Rows from block 4 of the text decoder, named by matrix and row number. Each number is 500 + 40 x the weight over its row's rms, rounded and kept within 0 to 999. All counts start at 0. Numbers have three digits each. After the name is the row's rms in percent of the matrix's.
# v: cross-attention value (decoder.blocks.4.cross_attn.v.weight, 96x128), inputs 0-127
v.0 089:495533472551470534470507480442482542548456463508443532516533498439477512441417479521562558509517527480458488530552481460538466487511458551521489530447465505499517499420504512514515521512537531601550524480451446511561572630542473519443545538543462478495482536514520457505460505497532515564560520510462483475476446440455459479485511510524495526485476524508427460502566506381517413529468
v.1 101:498423488473537556511534444509509460543432487466486607508464461494472531466573496434475525566487496425485495456499551448578510515510466457473533565487458527531448481443502419549532478534571540454634502484468492465540526482503493472474477442497494569507518538423503483512494483532582562484496509531535492517462504430519449517590457497518486509497517502507504534556457516456494498493453
v.2 094:476472557539513520498520488487499513531512444434453567453412559548468510515481492462479481474527449569510536488489524498462492477563528502566538504534590471420563528559479477443490477557492464506399516530483543462514468454478520520514425408403427462507511503536480544518483436471512481499514434454526482511512529497514519503531552532547505616553435486531484473494538519450490525516470
v.3 093:531514486485507478492509567533460464491470522593459502517442476430504489509457489506485451493453511497426514523517558508494533521525373508525395452515477570539492543490489482514403533481491500500488510454508490508476528514516576472500492519529498483440549573507522530528532479488517518548548443568474497530571560575464512469550543559538439490520510441402506465407489437503480457520490
v.4 096:499479551521522556554526485512472472476522539558523503524461535471487452459448574471467551513534531454493533495496526492496484471455491509512539455472526530487486463556459522530454502522451500521477424475520583530586467584464441417474521428492496471525519547405545505477477388624585494462539488488427517464459515526514472474425551494487490508530541500556567493467517521505507495499524
v.5 101:518529523449507438520524500449594468510491496506420524543507501544496512527465508537504471531539522485544445548496498544534583589504429457565515416494476501442487449465474540546449519598424446468511538488482474510509486504467494484466563520470442490467494454446495452489436490459503459541504550509508510524522507411544549496490549482543511510544378493450485508531488587457482475523538
v.6 092:456420505532504454460530557438497516422459488488602447556539545563480485500523511464547428510430512455463514471535500501516477560482492502547514560516495508501479455529466411489497481586524452520504499469464476557466479509466548486539547426535528475507517568585514469550475567536517479495531496503492524516453563460488532440486530490510590461495534458536557486502554468439445427525511
v.7 100:479511507479563508388536507511445550493519431459464460489483472418537414574591534491460549477520441516545438497469508457535488542527519503542478536467499522497514457509469526448553524479549488483477448472488465560469546598532505492556552415489502483452509505439526505417481511497476514556548446486498502541429472530548525605518527506497491510569457445504501501477529504506490512484562
v.8 098:474557471463526456559502514469603481458380493469474431489465479429487522512540548529488492520537507518510505473503491592545575482491519481503516507541477496555509502452518473534529535540528492477443474448545536430543407567547513466472512497470510544512538522529439538466521525507466476519491417506445562480519453506546476516474522448572381551483532465547461459480485493456530494456469
v.9 093:539490484501435537478495474513522483591502406537510446496444555534440495487507553470487506492400497520447501518522483404510434510498394484466510479541506531525519559558448523461478453476535492472514500453563563479521533519490530466522558585513436436518546566520542427546502466533481462510460487517548515434460519491525505549514541521465507508552527520526545528430449484459533531434520
v.10 105:533533526478485501418472524542576492481487512489463501438506504465552572491520549493487519508479519447465501428436439402483535512493513497475620468502560476449453448517503460509512554460521472512488509568461503552531547591483418476509491524464497545477488495455501512540528506573461558484484555504425435553507546546548483499483459510593520513520478534514524423467441478559525466511520
v.11 097:528488462448545549356402498569595525481506533458521483570519450508489443516468535473498481446514407547538538510482458561484440452503428519492467515429477537518536446605492478592529496531505487441498531502504452546496466525514468476496522535527482532448492464507482520457532546513530545521459510475512509540490597488492466467547517503455538561536464534486469484523513515515491478502500
v.12 104:526514568513491518460448478537443507516461485482497411536508540431487459536532469527504497522492489454507509452556440502551554525564410503532543426554569500491558528509474545446583489482454534482543490524452472513476509478506432519529516488473471527477576442524499455539558396544582487523469554464524539531514494504555409481467494525562528480485554441531486495522530461513446472542452
v.13 101:521561518495543532486538480480428538474444482459537494518554550512538484472510424495576474492502474514448436488552491458570486499431466494464490446594391460482488490577519490433446515551587518507447492506546552417534564485471513438488517525463461532456478550494485480469464529473482567488488530494501536486473519517526509507502527484531522569485431533479458563448525511503481532607476
v.14 102:556484506587544523495488466475501523520441467521503506492475437540533478489523578520501537476519512483521541513449566518472499505512536498476489481552415488524492498462473542501420454543480561489503494557519489533490505494482452523498530561452552548468514484422534480525463464545482449443510520524498503575453466530477454445539479586490510530374547393487523527452437531520585424516562
v.15 104:491549557574476545485480492441492533506544514509492488486539463493536515441485554463474526408467454442487498516491569494520582508470458503505539536491551493598492484462522604546503460557530472385493526481434450476428473557474471422471457434587446509588528498501524505459497464511535491508529494522529490461475511523486512474529503548539503463450455490470494500484537486564508574510553
v.16 100:587562514519514510539522535488548486489449540531525487491572541568418525541500503451557499455541546549499502499488519489582503555471437455523476544512482498456513426489533557410489552460485531547522486454541482492549478453478479529447514416535523460484472525498518529498547511482425474510452485504475390429482456411447535480474481520545455469459467542498544523529494503539434551460468
v.17 096:461505475453467418452536497477530425434564496546494473575497486563474440518467544489474496453416475455543520496484474456533536525564489521517523489518459487501530552500550597520506449471490574558519468531433530422536509521487474464468511450458509572499480498485502470530452556459548474513478556565474537455478428576550524502552490484510508509402552456514545494501571448496518508526513
v.18 098:508599488493490470461517483460502475438497468502498521543485565506509541501477538534510452558564471479522535514465404493549492492491493486484522480561524520442443556489447510490426497475585454438545465520488497526379552451460505520503485557453499441559478586517501537468513570479526477483518513530465546404426518537456485487470496520440444476507559556490483559546566513539518496526521
v.19 100:469526493473462501429467495494489541472577465450531509540433560473546508525421445451507546545487495485536462509530520541467612560430518456478579445567516527479512492495530491519529481505476594467512472435533562514492514545462521573491517440539487497585500480497439560490425544488480561473447483503489500525500464500510535469490432473495450526545486417437532476513478495498526449464439
v.20 099:436500485466535541463505554595529571522479486566494550501449468473449454526503505484535458489470544506558501559499581498528505545526518484470546520475559440481430528531505472436503444502501534518467508535517493511445485433529458425425565482577530544537513450443487428380436543479429471485492504487472523472447517522486429496532524485539533555524573482521483520473483489553480502516494
v.21 099:511537488546507462514484452413565478528474539435461514565456479520498452511557455530480546537492507486504544482485551498591480529472540441438522518539506398529483560589445431426522452473512523508520478506534565521518488436517511508460472579524453467514549550533425500465496546505526520508531456462492486489474517519496486555487532476546507390494505455467555575528476491549471457517436
v.22 100:547525496556476448420549566511550462462457541439512484568463457530442506496465487531475492527476424549450442522442520516584514516435573501500558487483440560474478510542495541469512430539433509514487411489484501516434477466510458551524482535494523575567472475491549504481503491546495482519451533468400510441526504486468474569463517488465556538544587518521529480528465493480545513529503
v.23 104:453493487519469457545492380460466466416518486498554536500546487499403457551599506509482523501474544520524513522445530501531499555444449469486550503554536507439498570488472540524524476466480472514514409485539546441468473571531453558465491567569535477499507529539502481525500509417522502504544539505500437538513453527537423484527548502528561531548484508571423480455492479469476493490510
v.24 096:468516528429474558561492422487513566503496552491514550505480566432483494538578479575515456434511520547424524530554512461528524508523534473504503466505494489475537532484496525523489395532456433536534485556484539536490450446522513494509448453399555521581485554460454506528466462485515514556476612497514512524521458439413505461485517509496411518492526448487485493491518526499450503505534
v.25 095:497458524554552529508462517541474522446488544486498473448493473485508496498531545442590437586516477489421509512556487469437499446533542511481553515531526450492450505466546497544412558475396445515446481495487456508573526466489501531460470573489520446508484542488501481460515458524536523480444429513417508587475408457450511480534547546532527519519483496563543493516494569513531512539481
v.26 094:452533479525548508487505522522513478531578527514517504536475574482409463488494528437542486421544541452487474466507509552497527390517512453572537506512447592487474491492580504450463516545528491486546539559520558505484432559538509507542495514505529441481498488442478474517500544429422524481484464477490486533427511584561499556502451519517435492481510495505504467529483438524399486538447
v.27 093:519497432473507507476476577464486512463522504553492455501458559525468474463513488435526510529531481453526548486480522487483500554498508493446523488486450503584527515537412566488406496487512515519604481567573540581485499565459497483439512492526488560481499489536433559560485503558467466491568479506525559514497415440491429527458410448534464500507505469532504536545456525538526558462517
v.28 100:502498532480511442491553524565501480488442523460512464573472454506509470479513502502529458469556539529497485603498459444474487523424521492460519471508564453544463523510570548477542473516541472452519562506472499508551507492446499579537463498451547521433504572509529453509521480481469528492568467479477538408463567513537443454488469508562537497439507587462487421509533550493463436431435
v.29 096:596415444479473503548536383480480478435519490515434512531531528503497417542485489509489474464535541532468461496451481625446527501468504519446547517492425500498443493498503545518532491561516536514483476506485444529463552519506482496555450500455565467517448532556500477491488459569492534452469444512547493477513470540474525516505530564547532500517565506452561523487579533520527535455424
v.30 090:501524529534489483443561551529492505490510481500528466475547593488480545453527433502445526548495529471540513526545394500510499487484518469507489431498489456491512434423548500530478469405416474501489466591504505543520483462571618489542458518483488458459461554539490475434517499460544532475595531533506513472493509455476535487445552498516517576442517516447537525515472455459508527449463
v.31 104:501548561528463438504507462565487480549524504603509462544472484454527473452453511575548493462462516465447543491444492462489447551550504446443508520555498570466539473507551499564482474569518504462448503513453537498527456527513536476518417546473539385505468452463513530371473554476421448544518502474476564546509512495509528504521487533506498477482537474577477519509500515473523487519465
v.32 100:468527474495446486466460524431552407540451451509574513528521523472492503445502499522566461548541463558484471459491443482427467552488518578525504512597497511532483532503518479563514495441506503499497389532482474523510497499431496510447484489527499595535570498431437455509504519538477483418479496565459545525532564564451537535447548478488497521527530515430501459468512519504504549545516
v.33 096:448440432420536568505516487550573528491488496530507507529554474565462486445524519520486494512537456513552484518505555531541430543546537507514481418508440484446594527495570547447487516541524516465512489484486489522538577536481493462485412568440521518502550498573477484449506481453438555424443523481445503483539495513454463454434535471484510506564438496519483529502468492428495484490552
v.34 084:499463498567524485554546493486576561461535472510599479478530445411536455423485509553489470484501497428535493582504489423491500562506487491581442532554421421458473496544537532579545534465490528480477485483474478495521492498464487442505529455460503517517470549563497559497568484468522541537486478472456559523476497448441481504510446494526533517611524484481509520517444478556498501521471
v.35 105:450510464489499475518482545472466558440496454446498520533442513496581516517480546514505460490506541585497436475414516487495540514527523533520511473499519499547510528501533544466456489455575506450520521504525484489506480458526527487461545489545458430414564467464505641505515487465580448442529569522451453529529540473456413540520541513528474498527478448509511464533570462546421494462460
v.36 108:463495400509436496568489500539403525594547464475492512469536446500436487534531548447536498577524458513507481472451446475504529536534473456513493440543532440524482508512499468481529469550468525472432480570513462519531497569486505506541453482467446500513514546487559435460626531456513550525489544494545443448480448517528527538522446502570523431492534491491495519436544472528484491520495
v.37 102:558467495561513500483488452505403522480556482477480496590549528484451553563525488538555470447566520460499458462511518508504571516506515529534509498490501403438531475464423533524469471484495560447564556555511462504462495439550523493558527508451541476482493585490417477470524538490456471530489477504381464511446569517472504503448478455466547567525501453531460491502501462493493531479546
v.38 102:482519447466472532485474509563475486492423554534421502528431468508536506537563509553544491479444548469475536597470462468496471387519448453521488540499512562521461501477411494510523529467528547453461417489522492482524563528509558501483433567549580494489488457502489517535446553468554508503486530519512491533500479466470531456454432457529491577498501495462524475564553563508539539461538
v.39 100:513533522477561468512516547435481518516584515466441522462457531497529382460443507519474446486430511486578480497531523493496525577496484515533449495488569523509450480478440550525498532502499554556514482526528447545515519483461523487484484532452456558411493488489523523430483518480477569457495470462419513454525505526581495453495484565465483509525571474597520479456580519448523515502428
v.40 100:486600451446496459460445536472451605617524447484454491509489470526519509442497463482500488487444481457492463452508498598489437509523526467498511518453521498457504578504538453541525522468530468496563493533473558484455445488494487506597512510485566442484526483560538531568445502481465568561449529526488462495531449542476508519480514555431473502491500490428562504493490521524459481560492
v.41 104:560490488479567479497587464471501489495476532495530478499492494504451494508519530484538521487524469481482500602614500472456575454509460494458543488565446469472498458421585465579460454519556549480509474489521519517481524506458501523485545485480436472510553462469482459418530488507534474478442509497531563518553491548538544535515535469464512423440487423553494469553561477580482484427459
v.42 099:523496467472493553505558529466537527484448471494479499471483495506505443526568483520475472465505544469563455473442541450481488541431492525496523537558491513555506516506474531447469482494482497458522561430503478503530466510471520484578480478459515486533492499493481453516583454473563506521592520486452482608500388566462457467443516446462440578490522446529561498511534563540504534585416
v.43 099:486546531499478568494519527519469542526471483483539517504485494577467461546465512537450473527435513526402467536511466558583531524506506448526467556480540524550497581482483519551398481452491521489450537449493482474489449506431489508448449480440487566467586442499518491449459460540438624496520475434559510523494508504548519507472482505554470480494504496538516425468526470574506466472526
v.44 104:470488569454477460499489384456508536541453542568497517514436483478526542481533481468522472569517479517576471562493502482498481491443508463534432489505454510539469514524488548505480486490434522507513549495435478528530425562545436490581473433424567514438488525560523534549476509527487464487506521552510511421496603495480536507538482482529494509549429480560437527577486445491481531484494
v.45 102:517503455515481493460483473504464441527517528561495543498531588494514502458533473564485451518490571568465436514519483468454484474447498426475618466460499446470579459509465526537485517543487548503548513477536497486471479494501544449510568513495517570481524476529571526447509471495548476514510412549519544441480541526425496521587430458486449459542458502536595441458524521476469468511512
v.46 103:570486506453559494517580539553492453532568458425468468502492428489528478484552481510494455506545557492496503501469521485439529411479493467565457501525470510465527525450499491521447421501502473483527462445493500510566483446482552414510480477497517530520575495511470570547559521468530486630515451471536430476571489578496469452513515522455562490515495495481454510541439460469511533478547
v.47 094:510471451573499512507545471502540473494558505485522550528529529457520604485580423480434554482483492531461541506518490508493508514534474479498450509438539534436482558545506515528542508527487504488535442426504488531499526482508574487434505462382522408454514427453455531488520424537440504519521535537511467434508567496488459478525463589514458486472550471535513517475492567427522515493458
v.48 097:474520519466437494407528500516493550451585521497480506561505511561544539496491592448501547484455487465441472469465524411507482434529514519539549531466489511528495475522538486484504536472463533504448572479489476527538524550544494479515504454501438530462452494552502496513552534478508506555456535440510440565442535544506543414523425463548516468450419551446533550593505520524527456511465
v.49 101:505476508453482526456503517525558491397542453473507480483490464595453453520504507510552535546476536482504525463507482574503455483460549522496500459544497516551571478493445494378490519507478535501402474485572483464537456507571513439504470432511505568516493497459476434553522544566524494462569485539472456520406501484539560482463538462446525464497459513556499595520496485492498474469514
v.50 097:430478522519489535454528507463482470489517527547467431453526476480558443525490492492483534632470505465456394484501473515534555513497576510546519508501469480494446464506514504511404486482552490416535481578499548478529454503481485541540447485507528501485521580526531493523525464497530583468592537474543544473476434559477530481584486470502533461469417458483476485536466487556456489455487
v.51 092:493464466572454517500512484540418527495532473528517501594463506538507514558566461472510505478423515518498515504499524448488476441482488449515537561459522579442534552574486456520498446503536525509478522554546474542461522473458504515513439552535442503364478462458523446495482480469425469445479593485526469543477505520544492504478524486521498514506458456472457467395558553468470529505550
v.52 095:492535470612494507477585517468538492518483493534485437469527518560476493500511442493522536419527505472493544516510444476492521509442445446454561501527539529530398485527550520438507460514465480473486445539517559474472549498495514501563627430461481445469501488492406500427521503495460584514463508529483499511501484603515524471452532553559520531509481531491542482456504531558471530527501
v.53 102:472500486486450499454489500535560501505508471459534422514498548522516532469496478473489543495500524500463465571417454446474503475498488509428520529496526514471562650521427557517563486507459493440481482483555500459556431514473504536438486538434486459484510651522538517527542522495515453529531499598435511514516491585487500484508496474513472485532542462505458495435485517474475478459546
v.54 102:503555456517557410517542496512436521489462476468521463525507500575500504480495526495524420572510505572452478489547498407444492497519510533586466485520441502471515489499435554466542460445457473492522553499524470411497530448421472505502471483525552548550475538514543428462490559448498498567508573441526556567472484506462446501578418533507512469489498475467517472486546512499527538488550
v.55 098:520472504506533502507465566493456571489449552458430452537437443457593506515424487468509491508522480473492490543465507533487537442483481476517486538507498518529421502547428563487498518552447503547502503472478521502517490556472472575460544468471470460482545452524498500474470508495606489516525455486417429503533481518484500649538551486537519521475448535539444497468555569453529544517504
v.56 098:436465460539563511557561414518476394453491504526511562515535476468516560484516460512456544485580501490504501470438547516450481409549497529506528512500477490479498518515469433470498509596498478527386500482514583574577441516490521556504455513509573512507530446494552471508444461547475502479460446445480500535503494508541466541557475497534458551526507523511543502462574466514477487513505
v.57 095:424534556503492543552496538459530580447526458509480535488464572493472481542423515452471514524572439457390506448537459452458508515497519557485408493458479514563495488477514505558593497481512529523433506519532512418552455486572469492502475564500522457494434464578482506534476538504485495519506487492504507514497513460557517491456529570483535533472508482551524520431430515460562468491450
v.58 100:468515549472515462465571465481482397502468555493535539551445501494512538539498507479548416534518493491518473547493518461489514445499543493466495486534475477515415539464470499498437457537469529538509573501561566499550503419534505465567527536507518527434503577552452397490549552494583444540452516538457408493511520437511538482553522435517425471477489509522532470485470504506480477543493
v.59 108:552502520530505558500529499558499468491558557491452462494524553475525496498553511547435566459514564536491489536549543462539558486448493440488474493436536475484455495505492503538507539530485469574442497446566486372530499531534520494420465460467560545490432551452540511508539545490501608557504494492443475507519472508513457460500468467502519503464499492479515435488482519546452524465374
v.60 096:541506541551503496456487527530542497541558486511443548487539499508455501535498473444491489547458457537459499564557571481476452464483504504554491476454463511543595591426542492549434448502457461531442511431490501543499513549473427516474492487473497491466536456517448514525487509451476586527565476453560506546502513442515494535516462474511424520447513504517521454452467503565482593430576
v.61 104:507502455499440467452490509398469511445515495453553493485491489513556446447549452494541514495487485472473452542536500496515516512471412523452417487516490508508471520479449565538565487511481550448451488453544487522524524563473558469589475473457482484494517530525515586435527521488542554525508550518517514558571492528530456515543489529384443528529444526507493458583524521475588459490549
v.62 110:481416491434427505500520483479563518446487461449500552493580443515563528465520510514474480449525472486477543493477526434483541521525513501486533473484498462570492535453565557544518613407476564469455517502518468497466492468461485538540440500461566440558512532410494495466471527491461504507549552475480484485555514498547536597521526480553472573501478532500512510453557509540498420480476
v.63 103:580488484514535513522485506466503475497530562468523402494499532498473510495494535484523472515510513473560565536471451504465551530483521533501486573517376480634518435534444542463542437507487493518495480530533474488483476530553488515442495559519430544505441498533510611593463521513556526504503562455449487485515467500446488493490468510549480480536501519456510536488512449441397491467528
v.64 103:475525544389496493482498458478522478491556467490506481512524475498507498487479534495508452474452515500569484480476531563472513488471505450542591511595557522534467474473512515516505445523520469543492488509518530435523454533456442423528562536520483502541538442488452586451585503496448515565491611514528463563493482450549417505497486474530515588507578491516467447482481535433514441525520
v.65 102:577477493469484533506519496544491478568442444522539499518478536532484496462509475449501487501473520474552456431435492510450576470512522526452467555534523523503461530484482476478521545417525451481544538509548520409436482528568477545548542494448478577478470489485530515538431572486385484559524505562488427515514482525588466567466482499429505477515443543567474490496474462484510500436496
v.66 099:501555512514582445498449535505553431529524474484518490483479623508515527461510514564495475541479546520480468469437531481542560438404607539438544549459474489481557484433496483506495509482445519530525476455479495554548519467402502451490494480503514456442549496468491499493467476493507492535543420460582532540517526462536491421461453517547562478546545545504479476473490505546504524510471
v.67 102:514419484514444523569562459411483444475512482481516489481491553483581477521532463529556486465537541568563459485481532453555512459498565513561545420531465524508495471500461509507548508460450487481530486503550477501532508481525563513479435453445571502455484517568470550509474539400431468500564488501517460478451541462446505602503539478446478540512454491516525507493402516504479481518494
v.68 098:554563561456490433456550538468486589588523544543509456498453517440483518502494470475456467515484480511487524507463462543568541477554446507557436480512498549492485477534516528407489428612516452463494493534511521464504478502531466521485510477482497485484438473415459539478497521541515466556503504510536488547520496500498596489533468558505396534471470461489530601459452445531512478486495
v.69 102:465506506510533415450544544487514486411458546502557551501457481463516477505517505460449539453537540446491498521483463555498543500512518541526553483562410576386514500523526450505438527526443519495547591509547520488528564528504539484430477486491485481502525515456494553521463501417523543490479540484414476571466491460560468518445506393514479540485498506497446532534460546454501496510480
v.70 113:506462517551493522504443474474465441484443588491481537477555520557483528525404484535533531418533500480522476497447528503506613456536428505515479500480539475527493476480494468487491491487493567514484579537425432491463455537472525494535476601489554479521542425488518567466509469528495531559549588501483526558499484457462440461496576485532455523474443511517472495457471451450460524542524
v.71 105:463495486532496472558460529483478550431508508505522594520521523537481523471541486500534527607473526446473525559379566578486435493455457441561497445444467541510500466458538538485508527443522488572489510480457492518488497390583505521494546524512521492502557517505502512521413551481551490508476462522454501452491431502500524479546428559519467540485421507504473500467450510498471519469529
v.72 103:523437489477514489516475442511463578506555519459630503544610493454498517488554481436544514475548449543534560538450459586457422485503595516511497521515562445497509492557510495472478529507490462466495514545545472497500463501463487489474446515552484471525518448522484506515493537475413498506525467525527511492541497526422513453469531455526502497513482550405442443488432541528574492518482
v.73 106:522525559495448485460465496461472505573447471511504494514473472452467481442513526564542561432486566471431489545553496554470497444520496547483497539513538474594571457509482527528545503512542487498542456511557491568498515478515463485496494456517524487539508521554417434477533468463460462473552527471455515539421505515503447488393526493579424531444443522475570528521558440535480513456488
v.74 093:453577518539559535441549460481482497511538511497512487514521488474389438515518459481522522447517523521534452504387509434495528437458550562472505455458541498529511593561513526507552511434524477493528520557499501551530515551507461511508507502519473507462427476495527493445486487500518520481477433467464555538521423474466493545485464538495425492590558400508528498516464512585543497466460
v.75 107:485467626491505472439524478510422472457503395478492492450551463461483541507508535525554532518467481516444507505476531484527471499494507486529476434473543514553534505559475509525464510528439551487544503462566471447557577555441491476418531530567540432479507487560475603498481502487485466509455520504454453538509535496471556491520560566496506454508440482461534481550523476505531555448566
v.76 104:502503531453540543436534482496471528493489507497461530460537457481464542526451551473521490540537562563458502473473475464479454494496536495454447432502516520484405485529533463505458523489437504555503455574451541561546571512451510480502521525532543534532505544516512498492467505518456528562600551504475513464469535543563471537488476602496404540456479501559449494426471488531491396432523
v.77 108:520475519521461450493439491551549490509526472501448514509472456521428515424441535464540451521560513491496481436536544498501475454529545498597544544532493501438377557477452476551501510431497551566483505530496489485527510562499520532520514547581484470538496518546432486518516489462529521503499455473528509470502415531442557532456432512529541621494458520458546499504497469492435471480451
v.78 101:563560558608445486520477474494498448512486525403496487569560470493486586518487486440543591477537479523431532488477486542519521499532525514523471496505452449502491513524491511521482458445448525512529492449503566562484426556444472451465514574426460533530445485468505496506541536438512452503496500512503465500534474497485509497464471506486562476470524487514489559463530483503555380542591
v.79 099:519482556516509473510462428478541458472471478514456524510463483562441461402534511503465523504479546535494455512540471482522525533493549498505524466456551369517518501527518511495542494468446519516486505568549465452444472503531535494491415549482549611446516416495547526498530504553533439545455420448558471509489498517511471522513506500431470529465478413576481450517518528527457548537536
v.80 097:451431491465537516500519566568498464517515493588494451433477521525517480507448553464543484450450519494498499517582531500401561484542498522463531477513567487525525498522575481516524471549465520588542497437446452580461418538464482455439487503566504600488475501464500501499477514514521529486553479486449554495578503502538563511516463453474508499476477472469528457440471524424531518488553
v.81 100:547531455527515536548484501496569500495440453457477493454432491555475483431506550577470515451420472545451501447475480520526562582454469493546514526448580500485436541511526452510458491550464468516474473462542523508519558505488464453484532414522460504499494441583467453538532483452530573547497531520460483504468453506442500492594488481502540472521464501508464546462487548579564507558519
v.82 102:532481450547467547480487468467458420499464534441490513542473562475409521510515520509454496535477541492522616442515483518428491440483514475522534495479527507521547526480511507499486487466540590557542407438439502428478565508501557527553476466491457522468502471509363554537455524515509549544515550548521516464439495523493535507493458534501514479499484452514447457560544476457553501527472
v.83 100:539484490500597583467495521593495472489526499485443524455446458442511525531497509506564508499514488509431477552554489468429451444492553523500430516495545544417518476495563488416509528479497441478470472504553570510480455509439493462547468510477558506548508536459521559443503488517504482494474509471439453456459476502494508482467558595503557495483540591516511493572550465466438530500446
v.84 099:531504487516504504521440478516559575484521508481567462471522487534493494462541468451555527427536462493584444512492534415514431540547442484546525500498489447492526462562561546419455510537554603500562516443439578492544472490515456496438560554477510492508482455439463444468496490496484506485575492488500452523480459475496422456537424512498446515470480542540538525522510444462523525490472
v.85 103:505420558464464441505483483474517431496531510479418496456498510472444467521458480530450489498484477512479523429526507488452467484435496512533503506470486433499501505424380524478493565497560523490579569470467552494503588496461485455473437582476487526525423565591518530557473540524489539494513487505585508515539468525541492487478592484443496516511458492510487497485552568473491544549517
v.86 097:540516444456465533528487444530571510460442486558505567500473461455545492498468523494462539518498507512531487539449478460518535529548474446491540561540516501562474521545529480452546479476476469455417528476467472543480491527471531436553524448483458591558507477536564485538466512494532525444510548526582487460524462452475452398538492535590427457520513477475576520499492558480499591465498
v.87 103:482536560571362533456515524509581463500528444496526441445453445497447548480493521503523446515531469414520448546454516405557510532505511489576472485534512508511592559541517497466468493521440557562478535597463491475505533444518501505487503467462505469527526505548500498461483465495447528515484516540525424493539489545474480529472448532481523514540548540480458447493490476489542559482550
v.88 098:497538515561492433450513507501484504531495465463523494449488482511455452494562524451544530521517469491550527522517478435469479459471500506461446508487491520589391487520470451458532515523462575454544502550460519553558489523486543570542543421545478528482507495403534480594408454529575522568480520509521447500453436486474521483525568443474518551504507508438455504525461550513550489475525
v.89 100:561547515504553504465523499526476535491550441523509553496444558589551484557506541568503489450549522496512590587491502498476465487442464488493513530521595465459521427486482469467544493447464493426498573434534507490481489499485493552549476494526465516510566490453513455486521455483480520506505444518491519484532396549541548538474561455416512447528490431551526502490463413458465498522496
v.90 102:454527465432535454490521532524565445504498465554544467525483551522486411521514502442436488425565412427481514565402547569512524500445538484474450495507522515502498487510555487499433466510465432541509467550582506526490568504490453456524487511503564459498514458475618469510520479525480533505428506534558560492476546534484514552454452482519552546502451496526524509512486473493509526451506
v.91 106:468507464496462552536456533539476474529459472441480435469516523431558399510406506518445545468450480527533526464537479540482528479527500499529434582495459498463467515486562520503524427535466528465446571484592536538476522509496483449473542543470559547539479458536534479607512515462435504575411460537475511486497485512504492537501519533551423496570526546474477464510469481473488483510486
v.92 098:456508466523483424409528587541477536563448478466489614523539486522457510502505421415513548494461489490495526523466471469465552508508523539558514542480571479523492459434589518463446461536549488530479525471504430534586496537491497487549470518487527499432537551501571504483513543474396538523509502413463501443486468477489510519536524500534473503465545492548496509528516505420523498531497
v.93 112:486497512494526558530466437479460553541452480561485472462448502496530532539517557472586477459537536517492467546528470501453539489520518481463448492431436474506556527503430574513483534445397467504485532535482526475574511562550453470620565596481488450529518484508492473453434538474537545568509518512515485484473502448469547508464489448467514464506519524503487515451569506442479468438471
v.94 095:513475470486475442548490574464496539528477497492427550513544486501567548478560489499456546498479475463538511453508451487532479450446521512565505412462471458542457514580453496523527506505548557450552572488525547511551458447560559442454461487419499516527568466512533545418450433535433575510487462484499524471485511519509509514453435537526496489559513545480480484579504421518483492486487
v.95 099:472546532520433436564538568501482529524534464471462512439504506539502503469485511466465521557481455522518469515517501553452479443549488582465536496477474474558454498469499546463497467457490471472500598474408513447523488561487502451470451563476525538478483501520522442471509522457496476523456535558501507545488535566546514522409519489491489557510475539463362513499515535559400511464435